Weights of a small image embedding model.
Model: 3.17M parameters, arch efficientnet, depths [3, 6, 6], widths [40, 80, 160].
Training: 8600 steps, batches of 128, held-out accuracy 89%.
Rows from block 12, named by matrix and row number. Each number is 128 + 32 x the weight over its row's rms, rounded and kept within 0 to 255. All counts start at 0. After the name is the row's rms in percent of the matrix's.
# fc2: squeeze-excite expand (model.blocks.12.se.fc2.weight, 960x60), inputs 0-59
fc2.382 101 [124 173 130 148 164 115 123 127 112 125 125 117 141 154 203 127 107 204 134 108  79 109  97 103 121 152 136 107 140 121 145 145 145 115 134 119 128 255 141 130 163 113 115 149 102 180 201 132 133 134 103 131 130 105 128 132 215 145 136  95]
fc2.383 120 [143 132 150 113 109 131 123 127 115 147 127 101 159 124  11 145 147  76 104 129 128 117 128 105 117 107 127 110 153 137 110 144 124 143 110  65 131  55 132 121 157 142 101  68 122  57  84 123 133  94 143 130 106 110 110 124  34 132 110  69]
fc2.384 105 [118 152 153 125 159 118  98 119 132 125 131 106 127 116 242 136 133 190 124 152 150 103 123 146 140 160 111 121 134 136 144 157 126 124 181 143 105 219 117 137 119 111 149 172 152 203 181 150 114 117 128 155 161 119 164 130 214 131 145 142]
fc2.385 095 [113 211 132 161 156 133 108 138 140  98 136 138 143 134 154 157 129 119 121 124 132 124 134 113 133  31 155 131 125 116 154 126 147 118 118  79 144  91 134 134 110 106 129   0 117 114  31 152 111 129 126 125  96 101 118 136 114 142 141  98]
fc2.386 118 [125  86 130 139 217 109 119 108 134 113 114 139 138 120 117 113 128 188 134 131 119 127 137 134 142 114 105 123 135 129 142 119 142 113 124  82 136 134 127 134 126 121 107 185 118 206 255 145 132 133 116 128 123 134 133 113 228 122 154 118]
fc2.387 107 [145 163 114 146 114 130 143 107 157 121 131 137 127 123  66 146 121  49 110 133  98 129 130 138 121  95 143 121 118 115 154 145 107 117 133  41 122  47 104 170 166 106 127  92 141  80  52 133 124 144 109 120 137 125 107 148  19 118 131  98]
fc2.388 090 [148 214 130 123  79 151 132 108 145 134 147 138 112 111 160 129 141 212 104 136 122 141 139 149 142 174 142 107 139 119 127 134 104 101 128 169 106 198 113 124 120 110 118 202 144 161 212 136  96 150 141 139 157 112 121 141 217 156 125  95]
fc2.389 112 [124 171 114 121 209 128 129 132 136 143 128 145 144 116 204 129 125 164 125 136 152 148 123 129 162 108 139 148 122 111 151 105 142 137  94 199 122 203 140 126 141 122 129 152 141 193 250 127 146 120 126 115 131 128 111 144 193 107 128 172]
fc2.390 089 [120 149 136 145 166 109 143 128 129 119 156 148 130 121 103 147 127  35 156  99  82  96 117 146 151  41 122 145 136  95 139 114 114 148 130   0 137 102 144 137 138 142 135  91 136  79  95 156 126 124 106 138  82 130 138 135  78 130 132  84]
fc2.391 101 [117 100 128 102 119 130 124 147 119 116 121 168 120 127 182 134 125 243 111 124 113 118 121 132 104 156 136 151 145 128 123 126 134 110 155 182 156 252 161 118 136 148 112 203 129 185 169 119 160 124 134 147 139 107 116 107 177 152 124 106]
fc2.392 113 [ 91 124 134 145 228 124 141 138 110  99 141 124 138  86 165 121 155 209 131 126 135 118 129 124 129 156 131 147 110 119 148 125 105 121 129 179 132 183 147 140 117 125 135 119 139 225 210 146 135 149 109 131 139 129 114 147 222 105 140 156]
fc2.393 083 [124 155 121 126 207 124 139 107 143 158 141 163 137 173  72 151 144 118 112 110 114 145 109 122 118  46 160 139 144 139 122 121 151  95 119  50 116 103  78 125 104 124 121   0 108 144 100 169 103 152 112 146 137 119 135 143 101 115 143 112]
fc2.394 108 [134 148 132 135  73 145 128 123 125 152 142 118 125 153  66 106 132  85 180 119 113 139 130 132 144  77 101  95 135 124 134 108 102 127 142  53 121  74 127 122 100 102 122  68 105  55  53 150 147 121 114 124  49 121 135 146  41 139 124 131]
fc2.395 105 [134  99 142 130  92 136 153 111 114 131 138 127 129 128  63 136 110  39 124 120 159 111 143 129 152 108 149 121 150 135 133 112 104 132 124  53 111  10 104 111 132 145 137  68 115  59  80 162 101 116 122 131 114 132 126 143  67 115 140 177]
fc2.396 088 [140 236 115 151 211 150 124  93 125 135 145 145 110 156 111 111 125 120 116 122 169 146 119 141 120 187 159 103 120 131 127 146 116 122 120 134 100 218 113 152 141 140 107 126 144 225 204 134 132 118 110 140 121 135 133 100 155 166 132 134]
fc2.397 066 [158 239 132 129 167  93 153 140 113 127  84 136 124 110 102 132 102 193 100 132 141 168 145 116 127 186 130  83 139 154  94 149  98 136 125 187 140 214 151 133 182 126 116 122 140 179 145 148 147 102 157 183 118 135 149 118 135 142 130 103]
fc2.398 098 [139 255 135 144 111  97 130  96 155 157 142 144 125 155  76 128 118 203 131 122 132 140 123 133 102 205 134 128 174 135 145 116 112 128 112  90 135 207  98  99 144 117 150 177 132 175 164 127 162 136  95 145 109 128 121 119 106 104 124 128]
fc2.399 105 [112  87 113 114 167 151  82  84 104 122 108 106 152 162 221 130 140 199 133 134  78 133 110 126 124 169 116 125 131 139 123 101 137 109  98 131 133 162 112 128 141 120 118 197 120 180 208 120 122 119 126 122 108  98 145 121 232 118 110 113]
fc2.400 093 [127  65 145 136 132 155 167 100 110 144 148 116 160 124  55 150 146  55 157 144 112 118 120 147 157 126 133  95 123 132 122 129 117 112 138  91 125  34 116 150 122 133 128  13 139 124  80 116  87 176 142 131 137 105 136 107  81 102 161 132]
fc2.401 108 [155 121 135 134 125 119 128 105 124 113 120 127 115 119  56 134 111  47 143 143 100 133 124 111 117 116 139 136 134 125 162 115 111 105 106  52 149  69 141 121 148 130 127  46 132  37  98 159 116 124  97 136 101 116 133 117  24 150 131  85]
fc2.402 108 [138 145 127 126  52 108 117 153 132 122 132 124 144 147  67 144 118  70 106 109 154 108 120 139 117  80 170 115 113 123 114 132 122 123 123  56  92  67 142  97 143 126 114   0 131 122  72 123 161 133 130 121 127 126 140 122  96 155 113  87]
fc2.403 120 [127 180 131  87 209 117 147 125 123 128 105 123 109 112  62 100 154 100 137  97 146 141 125 115 157 236 129 110 115 119 135 132 149 103 115 218 125 131 135 110 120 112 121 142 142 206 192 138 137 135 124 126 122 132 106 114 200 118 121 149]
fc2.404 115 [142 255 134 139  77 128 172 107 116 130 136 137 131 119 171 138 107 122 134 105 125 107 122 101 118 174 133 133  87 140 160 127 128 123 139  91 136 172 131 146 147 139 125 147 142 143 193 102 120 142 137 146 161 124 123 118  99 127 146 147]
fc2.405 091 [132  93  79 131 116 121 146 129 123 112 133 119 145  87 146 138 112 242 121 130 123 123 139 159 166 156 144 115 112 129 165 102 138 145 157 123 113 178 150 134 118 120 145 224 117 232 211 159 116 131 111 148 145 113 126 122 143 124 114 114]
fc2.406 100 [126 100 126 138  42 101 134 135 120 100 130 130  98 111  64 105 142  58 126 101 150 138 116 146 141 113 126 150 144  93 138 124 126 131 110 119 134  27 121 103 111 144 141  89 122  71  71 146 163 101 126 134 163 119 115 166  49 128 121 197]
fc2.407 104 [124 201 123 130 229 139 123 120 129 117 104 125 149 137 113 126 113 111 128 139 151 165 141 128 120 232 123 123 121 115 146 122 114 121 140 178 146 190 113 118 161 114 108 104 123 232 196 117 129 104 125 109 145 119 142 139 166 140 108 162]
fc2.408 107 [140 144 116 120 113 138 109 117 135 159  95 139 123 142  46 132 145  31 108 133 148 136 138 102 131 121 111 142 121 124  94 133 165  98 119  93 108  30 132 145 148 130 109  74 135  55  92 111 146 125 130 140 160 161 126 117  32 100 118 143]
fc2.409 080 [120  77 118 114 152 103 184 103 149 141  76 106 138 114 153 112 124 179 138 164  65 127 140 126  97  54 142 101 135 154 142 139 134 121  69  77 156  73  95  80 115  97 125  66 155 127 166 109 109 140 110 150 106 110 157 120  40 146 117 132]
fc2.410 106 [118 130 136 130 105 152 147 149 126 125 136 141 132 132  33 126 124  50 121 128 163 169 119 114 160  98 129 147 124 135 121 129 125 128 134  72 110  86 137 112 145 142 121  14 158  80 115 121 102 131 112 124 150 118 122 130  14 125  98 133]
fc2.411 116 [130 131 115 115 200 118 129 119 144 124 114 127 103 135 200 116 135 223 124 145  93 112 101 143  89 107 139 107 132 101 131 129 140 133 124  78 118 202 148 112 168 129 141 187 114 195 204 131 120 126 104 145 117 142 143 145 209 144 145  97]
fc2.412 094 [111  68 106 123   3 122 154 117 122 122 112 117 116 100 109 124 138 102 147 145 137 122 166 127 161  35 117 125 123 108 115 121 115 116  96 109 138  78 121 166 106 143 103  61 141 111  42 144 142 119 154 129 145  98 139 131  81 112 127 156]
fc2.413 110 [126 117 137 131  72  92 163 120 120 118  91 120 132  97  33  92 137  67 119 107 140 122 125 131 124  57 146 110 139 140 132 116 111 142 123  97 135  63 149 124 128 114 102  60 133  69  95 155 144 146 142 134 123 115 126 116  12 113 131 129]
fc2.414 074 [134  66 122 124 104 102 164 129 137 150 113 131 127 127  89 132 130 187 143 109  71 134 108 156  96 188 143 109 133 144 125 113 137 124 178  78 125 152 149 104 100 101 137 179 134 253 220 123 142 164 137 115 114 108 144 127 130 120 111 107]
fc2.415 122 [136 192 148  99 134 118 130 135 151 134 137 127 129 131  37 139 134  79 156 130 109 105 111 143 117  50 152 127 134 110 113 125 117 121 171  89 134  57 132  92 129 140 129 116 117  81  76 124 145 125 132 117 109 141 156  86   4 113 145 122]
fc2.416 103 [137 136 138 163 175 134 120 147 104 106 112 145 132 114 111 142 160  54 119 106 109 161 131 106 129 119 150 138 139 141 126 135 140 131  94  45 137  42  86 150 139 143  94  58 150  54  72 117  74 132 121 132 119 144 130 121  41 144 141 116]
fc2.417 099 [131 149 155 113  41 114 164 116 159 108 105 135 129 160 108 136  79  72 121 127 121 134 136 122 101  67 134 108 154 124 122 123 121 121 116 114 126  65 121  98 141 144 115  55 128  17  64 106 143 125 142 124 137 140 124 126  46 116 145 120]
fc2.418 097 [139  93 144 129 167 120 154 126 143 139 142 138 133  99 127 122 127  66 105 144  91  97 152 160 137  51 123 130 155 118 163 112 115 108 203  51 114  33 103 133 151 106 120  25 135 140 131 149  98 117 144 118 148 101 126 108 112 119 146  91]
fc2.419 111 [120 134 129  91 235 116 131 135 155 158 111 144 145 137 101 108 124 159 119 125 130 137 159 117 145 169 124 124 118 161 127 151 164 127 112 213 118 154 143 160 151 113 157 199 125 181 228 146 119 116 133 120 109 132 125 114 202 119 138  89]
fc2.420 089 [117 172 128 140 170 114 113 137 124 157 100 110 141 126  99 152  97  16 114 142 112 114 129 132 105  67 139 101 105 149 140 161 124 104  82  39 131  84  97 147 138 171 164 103 102  56  89 118 149 131 149 118 124 140 121 135  71  98 115 100]
fc2.421 107 [131 115 136 124 136 113 148 122 122 141 134 108 104 132  87 131 122 107 111 127  77 127 131 133  93  60 156 104 104 110 142 168 132 117 146  16 135 101 126 170 102 130 122  55 134  33  89 125 141 134 124 144 106 134 114 125  25 123 130 111]
fc2.422 099 [138  82 117 120 145 108 157 109 106 140 126 143  78 111 167 136 117 157 121 108 156 149 155 160 104 154 120 130 117 114  82 114 108 140 157 165 119 208 108 140 129  92 104 191 129 168 241 135 142 135 106 115  96 148 112 124 231 110 113 136]
fc2.423 106 [126 135 159 112 230 123 142 114 107 121 133 116 119 100 172 122 133 239 151 122  90 133 112 114  97 116 136 117 131 126 137 128 135 132 123  63 115 172 106 122 135 125 129 186 122 194 181 143 117 137 131 139  95 115 142 113 227 124 133 129]
fc2.424 108 [110 110 150 111 179 145 114 136 151 142 129 137 108 172 206 121 106 232 110 144 115 126 156 152  89 139 157 128 129 139 127 133 129 123 155 138 112 167 115 141 137 127 118 189 126 193 205 119 117 133 116 165 114 139 130  99 229 120 150 102]
fc2.425 097 [146 255 117 109 110 143 150 123 118 119 118 126  93 113 159 135 135  98 136 112 160 113  97 123 141 190 127 144 150 144 134 146 112 144 106 107 112 170 133 114 153 122 129 153 124 135 212 133 112 124 142 129 126 114 131 161  88 138 143 182]
fc2.426 099 [125 145 109 140 132 144 110 163 122 139 125 159 110 115 110 152 133  56 112 126 139 109 127 131 126  45 110 129 111 140 119 124 128 161 140  54 123  79  94 127 102 121 125  14 135  80 103 167 112 142 148 143 102 163 160 129  33 122 122 160]
fc2.427 104 [140 152 162 134 137 112 123 116 130 125 140 129 112 117  92 138 143   0  95  97 129 133 115 122 139 119 132 116 120  85 154 149 123 127  92  32 126  75  97 144 128 112 124  71 141 100  27 130 134 145 115 130 107 136 132 132 119 156 140  94]
fc2.428 100 [125 232 132 129  58 127 166 142 150 110 126 118 138 145 181 111 115 204 106 140 135 123 131 144 115 156 133 132 118 145 117 131 111  98  95 126 125 210 152  89 136 119 140 158 164 183 200  95 139 156 102 128 131 128 115 159 202 120 133 119]
fc2.429 093 [150   0 113 122 226  85 139 131 128 135 154 123 109 139 120 141 119 107 107 131 127 113 129 113 135 124 126 105 115 146 135 118 142 166 147 133 127  71 126 134 132 128 135 153 141 108 125 116 146 125 101 115 137 121 126 120 203 118 138  81]
fc2.430 086 [108 114 124  88 153 113 144 129 142 139 138 132 140 151  96 144 129   0 132 116 197 118 125  98 123 104 120 112 151 122 111  89 145 109 113  78 156  74 119 107 169 144 107  16 100 129  72 111 130 138 132  98 157 134 120 149 124 131 151 131]
fc2.431 107 [133 222 135 118 114 122 159 140 175 126 141 125 137 119 184 128 139 174 130 141 135 124 102 127 120  91 162 114 152 132 130 130 155 101 115 148 134 244 142 151 134 139 113 150 127 207 225 158 141 110  98 145 111 137 133 135 181 136 144 131]
fc2.432 098 [116  95 112 148 160 136 127 122 120 125 150 139 126 127  74 150 101  41 122  95 135 103 111  98 163 121  94 129 129 118 135 141 137 102 127 116 140  28 147 112 161 134 145  53 156  89 111 137 139 147 117 147 164 136 129 108   7 144  97 145]
fc2.433 087 [143 126 132  94  84 153 166 138 113 111 123 158 129 135 123 134 136 101 122 136 138 109 119 127  89  89 149 151  91 113 104 144 119  96 110 113 163  35 103 135 139 141 111  54 137  80  26 132 111 124 115 161  79 125 146 105  38 117 120  81]
fc2.434 092 [149 198 116 142  85 137 160 110 126 119 137 112 118 126  73 149 175  17 135 107 140 142 138 125 104 118 132 118 123 120 159 105 117 115  86  47 114  95 130 127 113 115 143  53 134  54  72 133 152 148 124 137 141 146 145  92  86 125 154 113]
fc2.435 101 [117 255 126 113 125 124 148 135 105 122 129 135 120 134 101 159  92 182 149 134 137 157 144 103 137 150 140 121 134 142 104 135 115 137 113 120  95 110 128 160 149 144 142 205 137 179 213 134 128 143 123 138  69 115 125 134  82 117 118  91]
fc2.436 112 [145 175 117 158 182 122  96 168 158 123 119 131 122 126 172 106 138 203 130 112 141 132 138 114 149 165 119 150 131 114 133 131 128 120 208 152 125 227 115 125 132 105 130 155 110 219 165 134 126 124 130 116 148 155 108 161 200 152 107 177]
fc2.437 116 [120 147 121 142 205 138 102 111 119 132 110 103 129 126 183 146 157 169 106 145 115 130 114 110 116 161 118 152 117 138 144 100 122 118 128 170 129 177 106 160 136 117 143 177 149 173 223 152  99 143 116 123  63 150 119 109 248 124 113 150]
fc2.537 108 [112 111 134 118 217 147 131 127 117 112 126 113  96 123 202 125 140 214 130 127 116 171 148 122 125 146 119 139 134 125 123 118 136 114 169 152 130 176 164 122 128 102 107 178 119 196 181 138 152 132 139 117  91 159 127 130 243 119 153 144]
fc2.538 108 [139 186 125  89 204 112 148 125 115 143 154 147 106 116 165 139 119 204 118 114 100 122 118 143 113 145 123 146 140 126 118 107 132 110 146 175 114 243 117 127 130 138 135 174 136 212 169 152 101 144 125 133 147 101 132 104 204 129 128 157]
fc2.539 091 [135 104 137 152 105 124 115 130 135 114 119 131 169 102 182 103 102 217 120 129 125 112  94 138 139 193  95 145 111 112 152  98 106 145 156 167 125 234 146 130 130 140 148 181 108 221 171 104 137 126 132 130 131 133 140 147 192 147 125 158]
fc2.540 103 [115 103 128 132  27 126 158 111 158 120 113 125 151 104  52 128 148  73 145 117 148 134 141 115 162 112  98 117 125 128 127 118 141 140  94  90 108   6 113 153  97 123 140  96 122  93  70 147 116 124 121 123 149 119 109 130  68 102 131 175]
fc2.541 087 [148  85 111 103  23  97 132 136 131 145 109 140  96 131  86 149 125 123 123 159  79 102 144 114  62  82  91 122 149 140 143 139 170 123 112  89 161  70 108 111 132 125 118 127 123  61  52 117 124 101 118 121 130 107 151 122  81 142 139  58]
fc2.542 083 [140 255 102 114 157 140 131 104 116 169 104 153 115 113 154 120 144 156 112  97 133 137 124 126 105 211 114 134 150 151 144 111 100  93 127 135 109 233 152 150 155 148 131 150 141 189 182 110 139 140 142 130 141 135 147 149 153 125 135 117]
fc2.543 094 [114 116 146 111 149  87 190 125 133 125 151 127 123 103 110 140  89  62 133 113 155 147 146 124 131  22 141 131 108 142 140 121 130 135 145  84 124  75 119 128 122 109  84  39 156  41 105 161 121 114 114 109 106 109 131 116  62 116 155 100]
fc2.544 090 [124  82 167 118 144 126 100 100 131 122 142 132 136  89  93 139 118  79 112 146 107 153 141 183 161 102 162 156 127 165 107 124 163 125 167 125 130  46 126 124 123 158 155  53 153  42  72 102 102 138 130 119 119  93 102 117  47 130 128  86]
fc2.545 093 [150 110 127 155 189 121 144 144 129 143 123 121 145 145  88 126  89  76 135  90 130 138 134 132 104 146 161 149 125  79 133 133 108 129 124   0 138 126 116 111 147 150 137  95 137 130 104 135 149 133 127 147 140 132 166 133   9 126 114 116]
fc2.546 090 [158 255 131 143 117 145 156 128  89 134 124 114 137 129 168 132 125 147 144 118 132 123 158 119 124 169 126 128 133 144 145 119 118 114 129 117 108 189 168 131 127 162 117  90 106 169 179 121  97 142 149 126 154 157 100 144  92  93 150 127]
fc2.547 094 [111 131 136 132  51 132 132 149 101 131 130 111 146 112  50 139 106  49 130 147 188 130 127 136 146  57 128 115 115 109 143 115 124 103 163 105 102  41 127 124 134 148 117  95 116  94  55 127 118 141 139 155 107 109 123 128  40 140 122 102]
fc2.548 100 [130 255 144 147  82 125 139 104 123 100 121 114 129 120 165 114 123 126 132 142 156 145 136  96 144 187 123 137 107 131 146 119 107 125  89 118 108 139  96 131 136 138 122 186 151 180 189 110 114 106 125 115 138 136 113 108  92 133 109 120]
fc2.549 090 [177  82 104 149 117 151 134 109 155 101 134 121 111 168 161 109 130 208 123 118  89 106 123 131 104 205 129 152 132 116 127 156 122 120 143 146  96 241 120 127 140 127 127 171 137 182 202 124 126 129 120 139 103 140 138 132 205 123 124  90]
fc2.550 099 [108 148 112 108 151 141 122 115 122 128 158 122 129 124 176 100 148 235 142 141 126 139 104 132 125 169 111 148 123 112 139 143 146 116 178 187 129 234 172 118 125 146 119 191 148 208 168 150 139 117 154 108 160 114 119 112 181 134 131 148]
fc2.551 088 [102 171 137 157 142 100 154 133 118 112 117 118 118 117  41 114  83  48 146 138 155 142 113 137 109  96 133 137 121 130 119 131 133 126 146  45 130  89 130 134 117 130 147 100 130  11  98 116 112 113 121 127 129 139 131 116  26 133 127 141]
fc2.552 093 [137 201 157 121 157 135 145 143 132 155 121  90 153 131 142 147 137 168 137 147 144 143 124 120 117 145 126 138 164 155 140 121 116  87 139 156 119 151 117 102 173 130  87 184 147 222 255 134 117 148 160 123  79  88 147 116 101 118 130 151]
fc2.553 082 [108  45 132 111   8 144 139 150 130  93 135 142 141 126 102 106 160  91 123 181 126 111 117 107 157  89 130 123 102 109 113 123 142 149 112 150 189 128 155 121 117 102 132  43  94 123  53 129 108 160 110 112 132 159 112 117 106 131 135 166]
fc2.554 083 [153 124 127 137  94 142 125 136 162 142 145 124 122 116 141 122 117 224 128 127 118 112  99 111 119 171 156 116 142 135 161 124 122 145 111 115 129 139 106 136  88 135 149 218 126 199 246 118 147 145 158 163 125 138 134 124 218 136 125 137]
fc2.555 103 [121 103 132 122  93 132 110 128 147 118 124 149 135 126 158 140 128 206 131 119 133 111 134 147 105 135 133 144 122 138 142 122 116 132  59 251 145 155 120 121 128 129 132 228 116 208 197 133 103 130 108 111 136 126 130 123 194 127 139 157]
fc2.556 097 [106 170 109 126 140 119 103 123 146 118 158 142 143 134  59 148 145  61 136 159 108 111 113 150 133 105 127 121 119 143 147 155 132 111 105  28 126  39 117 118 106 146 105  91 144  37  69 108 136 140 137 104 149 130 158 131  65 105 106 108]
fc2.557 080 [139  78 109 107 199 166 132 173 126 167 122  92 123 103  83 141 124 131 110 140 116 148 107 121 159 159 136 150 153 127 118 147 100 166 127  88 109  51  84 134 143 160 144   5 105 137  80 151  90 154 131 136 130 135  99 162  97 102 130 153]
fc2.558 097 [159 100 148  91 139 148 143 127 157 133  96 142 117 132 106 140 122  60 125 130 145 106 113 144 139  74 123 118 128 135  97 164 146 110 118 107 150  91 166 149 160 111 124   0 137  61 122  93 152 134 119 145  97 113  99 103  50 122 137  81]
fc2.559 092 [148 119 127 110 128 101 101 111 135  94 113 151 122 130 116 121 143 164 155 112  84 121 137 124  73   0 142 122 129 132 132 165 152 105 127  91  94  87 122 108 137 126 149  23 127  98 128 180  68 120 132 132  81 102 153 121 122 115 138  84]
fc2.560 085 [115 151 132 102 152 113 124 134 114 115 138 103 122 142 106 119 129  56 146 119 134 101 140 161 135  87 140  88 117 112 114 131 101 117 156 124 122  66 123 125 126 126 150   0 153  56  55 144 103 138  93 116 115 125 133 152  97 107 154 114]
fc2.561 098 [108  85 127 138 176  98 113 133 105 123 121 112 137  94 156 130 130 143 129 123  96 113 140 157 140 155 111 138 119 136 141 117 130 116 146 166 118 206 106 126 132 102 105 165 144 194 225 148 130 119 154 130 139 137 101 148 255 145 107 177]
fc2.562 078 [126  26 109 152 128  91 138 140 172 116 107 141 107 133 106 103 152  71 138 123 127 145 114 105 162  94 138 105 116 142 137 130 151 147 173  70 102  73 130  99  84 120 123   0  96 126 110 108 156 135 117 140 111 116 136 147 112 149 139 134]
fc2.563 110 [136 159 116 145 143 111 123 117 133 125 125 128 102 116  64 110 142  32 111 113 102 132 115 139 133  35 119 114 115 106 149 141 121 119 134  13 135  94 145 142 112 140 100 108 119  65  72 104 140 118 125 128 121 136 128 105  77 133 154  61]
fc2.564 122 [139 145 128 125 115 102 141 136 131 143 130 123 120 157  47 122 124  33 138 130 138 132 130 126 133  73 115 135 135 124 132 120 137 124  61  45 130  56 144 112 138 132 134 125 136  74  42 125 129 110 140 137 136 109 151 122  28 129 110 120]
fc2.565 075 [117 134 150 147  93 108 157 133 126 128 122 118 118 137  57 114  98  84 106 138 191  85 117 139 137  52 105 109 127 130 160  84 169 124 117  94 105  75 107 132 140 119 121  14 134 107  66 135  88 146 133 124 145  94 110 137  61 113 145 127]
fc2.566 078 [112 128 161 111 128  80 156 142 145 119 164 141  96 108 130 151 104   9 121 108 114 133 139 135 147  74 118 155 137 153 151 144 103 131  94  97 123  36 141 116 145 105 130  14 146  99  95 136 124 126 143 142 113  92 123 132  86 124 138 134]
fc2.567 081 [130 243 135 130 125 123 152 127 130 151 104  97 149 142 167 147 122 141 155 124  98 120  89 135 114 220 147 174 123 139 143 132 110 115 108 100 121 229 112 147 134 138 121 160 131 219 114  96 109 101 153 113 112 108 122 140 159 149 134 143]
fc2.568 102 [121 255 150 136  59 137 154 123 120 119 132 109 107 113 164 130 116 124 136 141 106 113 135 161 113 208 134 147 124 124 136 114 115 138  84  92 103 183 155 146 132 141 120 161 122 163 143 136 144 108 139 126  98 116 106 122 125 128 122 135]
fc2.569 089 [137 233 128 125 136 162 152 134 149 144 163  94  96 180 115 115 120 147 147 136 147 166 146 105 108 205 147 118  79 107 141 112 130 117  50 125 124 185  91 153 123 121 112 181 118 211 172 125 130 132 115 120 147  97 137 119 176 139 139 127]
fc2.570 096 [122  56 147 156 168 144 149 125 131 115 119 135 118 103  80 144 121 128 120 132 167 112 120 120 143 189 150 128 114 154 112 123 139 103 164 111 137 201 119 119 162 126 129 230 137 187 212 149 157 129 130 172 123 118 134 133 209 125 142  94]
fc2.571 089 [131 150 122 156 218 133 112 119 135 117 136 129 136 107  19 122  98  72 126 117  96 119 115 109 118  95 144 123 127 135 147 145 112 125  83  49 119  35 123 131 108 118 128  73 125  98 132 131 133 122 128 123 155 147 138 124  42 114 108 119]
fc2.572 108 [151   0 156 141 164 115  91 140 106 121 120 134 115 141  42  99 132  97 106 119 118 139 128 152 125 113 144 115 136 133 133 103 106 147 131 149 141  43 141 137 143 142 125  43 156  76  55 106 141 123 129 129 126 148 107 127 150 129 132 113]
fc2.573 099 [124 149 151 158 121 127 140 127 115 154 110 133 127 144 100 132 112  49 115 136 100 143 137 133 133  98 146 116 133 139 134 122 112 107  74 111 118  59  95 154 129 160 140  49 126  26  69  99 124 130 103 104  85 130 170  87  41 138 135 101]
fc2.574 089 [145 152 123 121 151 141 132 123 143 131 106 104 115  80  71 129 117  68  83 141 104  89 148 144 113  13 125 141 132 129 159 142 131 102  90  66 170  57 148 129 137 132 155  37 138 154 101 141 173  98 117 117 119 131 115 134 101 114 133  95]
fc2.575 096 [136 197 122 129 104 145  94 143 152 144 142 110 119 155 190 111 114 209 130 108 139 115 148 134 106 184 128 133 102 134 157 127 111  97 101 155  96 207  90 110 151 140 133 171 140 214 197 133 138 130 137 136 121 140 121 111 203 101 143 156]
fc2.576 102 [132 127 116 174  41 160 145 130 115 125 143 121 145  93  77 110 130  63 122 133 128 129 152 126 101  84 142 117  93 108 125 115 109 116 143  89 126  63 158 101  85 156 173  76 146  69  55 166 163 113 125 144 146 141 118 150  52 101 114 115]
fc2.577 097 [108 168 148 132  50  95 128 114  98 144 127 159 134 113  57 121 103  78 130 108 115 104 141 129 108 112 117 121 142 123  95 128 134 112 114  80 106  30 142 153 117 154  96 122 118  19  65 108 138 125 115 142  87 136 155 126  85 137 140 154]
fc2.578 089 [129 196 128 153 215 128 148 102 109 113 152 118 145 132  69  97 114  66 140 142 115 112 109 108 112  68 114 125 109 124 141 119 107 117 135 118 134 119 110 167 158 137 119  55 133  79   8 128 137 138 122 113 119 128 157 118  81 122  96 108]
fc2.579 117 [130  98 115 128 212 125 156 129 143 151 130 127 139 113 181 135 134 203 141 119 159 111 100 128 147 148 131  92 120 129 132 128 108 124 134 135 123 201 129 120 147 117 116 181 138 220 175 155 141 113 118  95 149 144 121 112 244 102 136 155]
fc2.580 091 [101 181 135 157 195 137  74 143 139 135 120 125 117 108 118 147 130  67 108  96 105 133 150 112  94  73 159 126 100 135 143 112 131 128 153  40 109  59 142 130 150 117 123  58 103  84  69 164 129 142 132 125  98 139 135 144  50 127 117  99]
fc2.581 098 [113 133 138 129 119 175 153 134 129 119 132 117 109 101  68 110 132  26 134 111 155 105 132 111 153  40  95 135 117 124 112 123 109 151 153  87 111  72 130 148 125 167 121  49 143  59  98 155 165 124 145  94 132 108 149 128  55 116 121 132]
fc2.582 097 [140 255 140 103 102 141 151 115 106 140 130 130 109 131 114 127 127 154 141 110 130 107 125 121 113 198 157 139 124 150 120 140 139 116  91 145 138 233 115 150 142 139 136 158 128 150 131 125  90 114 121 121 114 167 113 164 197 131 125  92]
fc2.583 080 [152 197 138 115 150  92 136 104 115 134 117 138 132 153  93 130 141  94 116  98 138 124 123 168 116  91 129 148 126 123 142 138 118 111 128  66 134  59 152  92 108 132 107  70 116  59  13 154 137 132 138 107  94 109 154 117  51 111 119  89]
fc2.584 091 [121 120 128 136 103 100 114  89 104 105 136 122 122 107  71 118 125  96 120 101 122 127 103 120 131  93 152 124 112  95 132 116 110 114 134  49 111  39 122 114 118 139 144 104 134   6  63 128 112 116 150 152 144 148 101 119  37 146 139 141]
fc2.585 082 [ 79  95 146 128 147 144 129 121 108 133 127 113 152  80  98 112 127  89 140 111 167 128 112  99 145  35 123 131 151 129 142 111 141 114  95  57 122  75 171 106 165 112 104  30 147  57 146 130 115 116 158  86 138 149 121 142  93 137 103 182]
fc2.586 119 [148 126 157 123 116 108 120 143 129 130 132 114 117 120  88 146 129  25 119 143  91 142 157 112 152 115 147  99 129 127 133 106  99 127 116  50 130  70 124 142 148 143 135  56 127  83  33 141 105 125 128 148 114 133 116 119  20 115 124 113]
fc2.587 100 [103  76 102 125  15 134 185 133 112 113 112 113 149 155  87 158 167 106 111 135 142  89 125 136 146  49 145 139 133 132 139 134 117 144 149  99 147  74 158 112 104 118 148  69 106  84  34  98 153 127 107 132 139 134 129 140 107 118 127 151]
fc2.588 094 [163 165 147 137 152 132 121  97 160 117 114 120 137 116  53 128 124 155 113 129 107 125 150 116 115  47 170 122 120 121 123 151 154 150  61 105 126  72 142 117 170 111  95  47 128  97  82 182 139 127 118 130  84 132 128  85  33 128 128 133]
fc2.589 115 [118  95 117 119 169 129 130 134 132 146 122 128 127 100 226 113 155 186 126 124 112 127  99 151 147 133 135 110 134 109 152 103 114 148  97 116 123 147 151 130 127 127 137 176 126 225 233 156 156 156 127 117 126 119 101 112 223 143 131 158]
fc2.590 108 [133 107 121 129 199 123 165 120 141 142 119 127 100  99 160 149 125 204 166 116 104 127 128 122 125 131 111 138 118 124 128 117 121 135 120 131 136 170 137 145 130 117 144 176 128 206 245 150  95 120 106 119 136 118 121 127 249 138 110 126]
fc2.591 112 [147  96 138 142  98 113 146 120 116 138 114 130 130 120 113 156 127  33 157  94 156  98 107 135 143  86 128 142 101 124 125 107 137 106 122  49 110  41 143 124 115 152 114  42 136  69  34 135 103 135 116 136 130 108 124 115  82 113 108 142]
fc2.592 110 [114 124 123 150 218 143 144 126 129 128 165 103 135  85 176 119 141 191 111 153 145 116 158 118 151 139 118  98 121 118 131 116 126 118 127 149 135 195 119 102 117 146 125 159 126 223 196 166 108 148 131 124 144 125 116 131 239 139 136 162]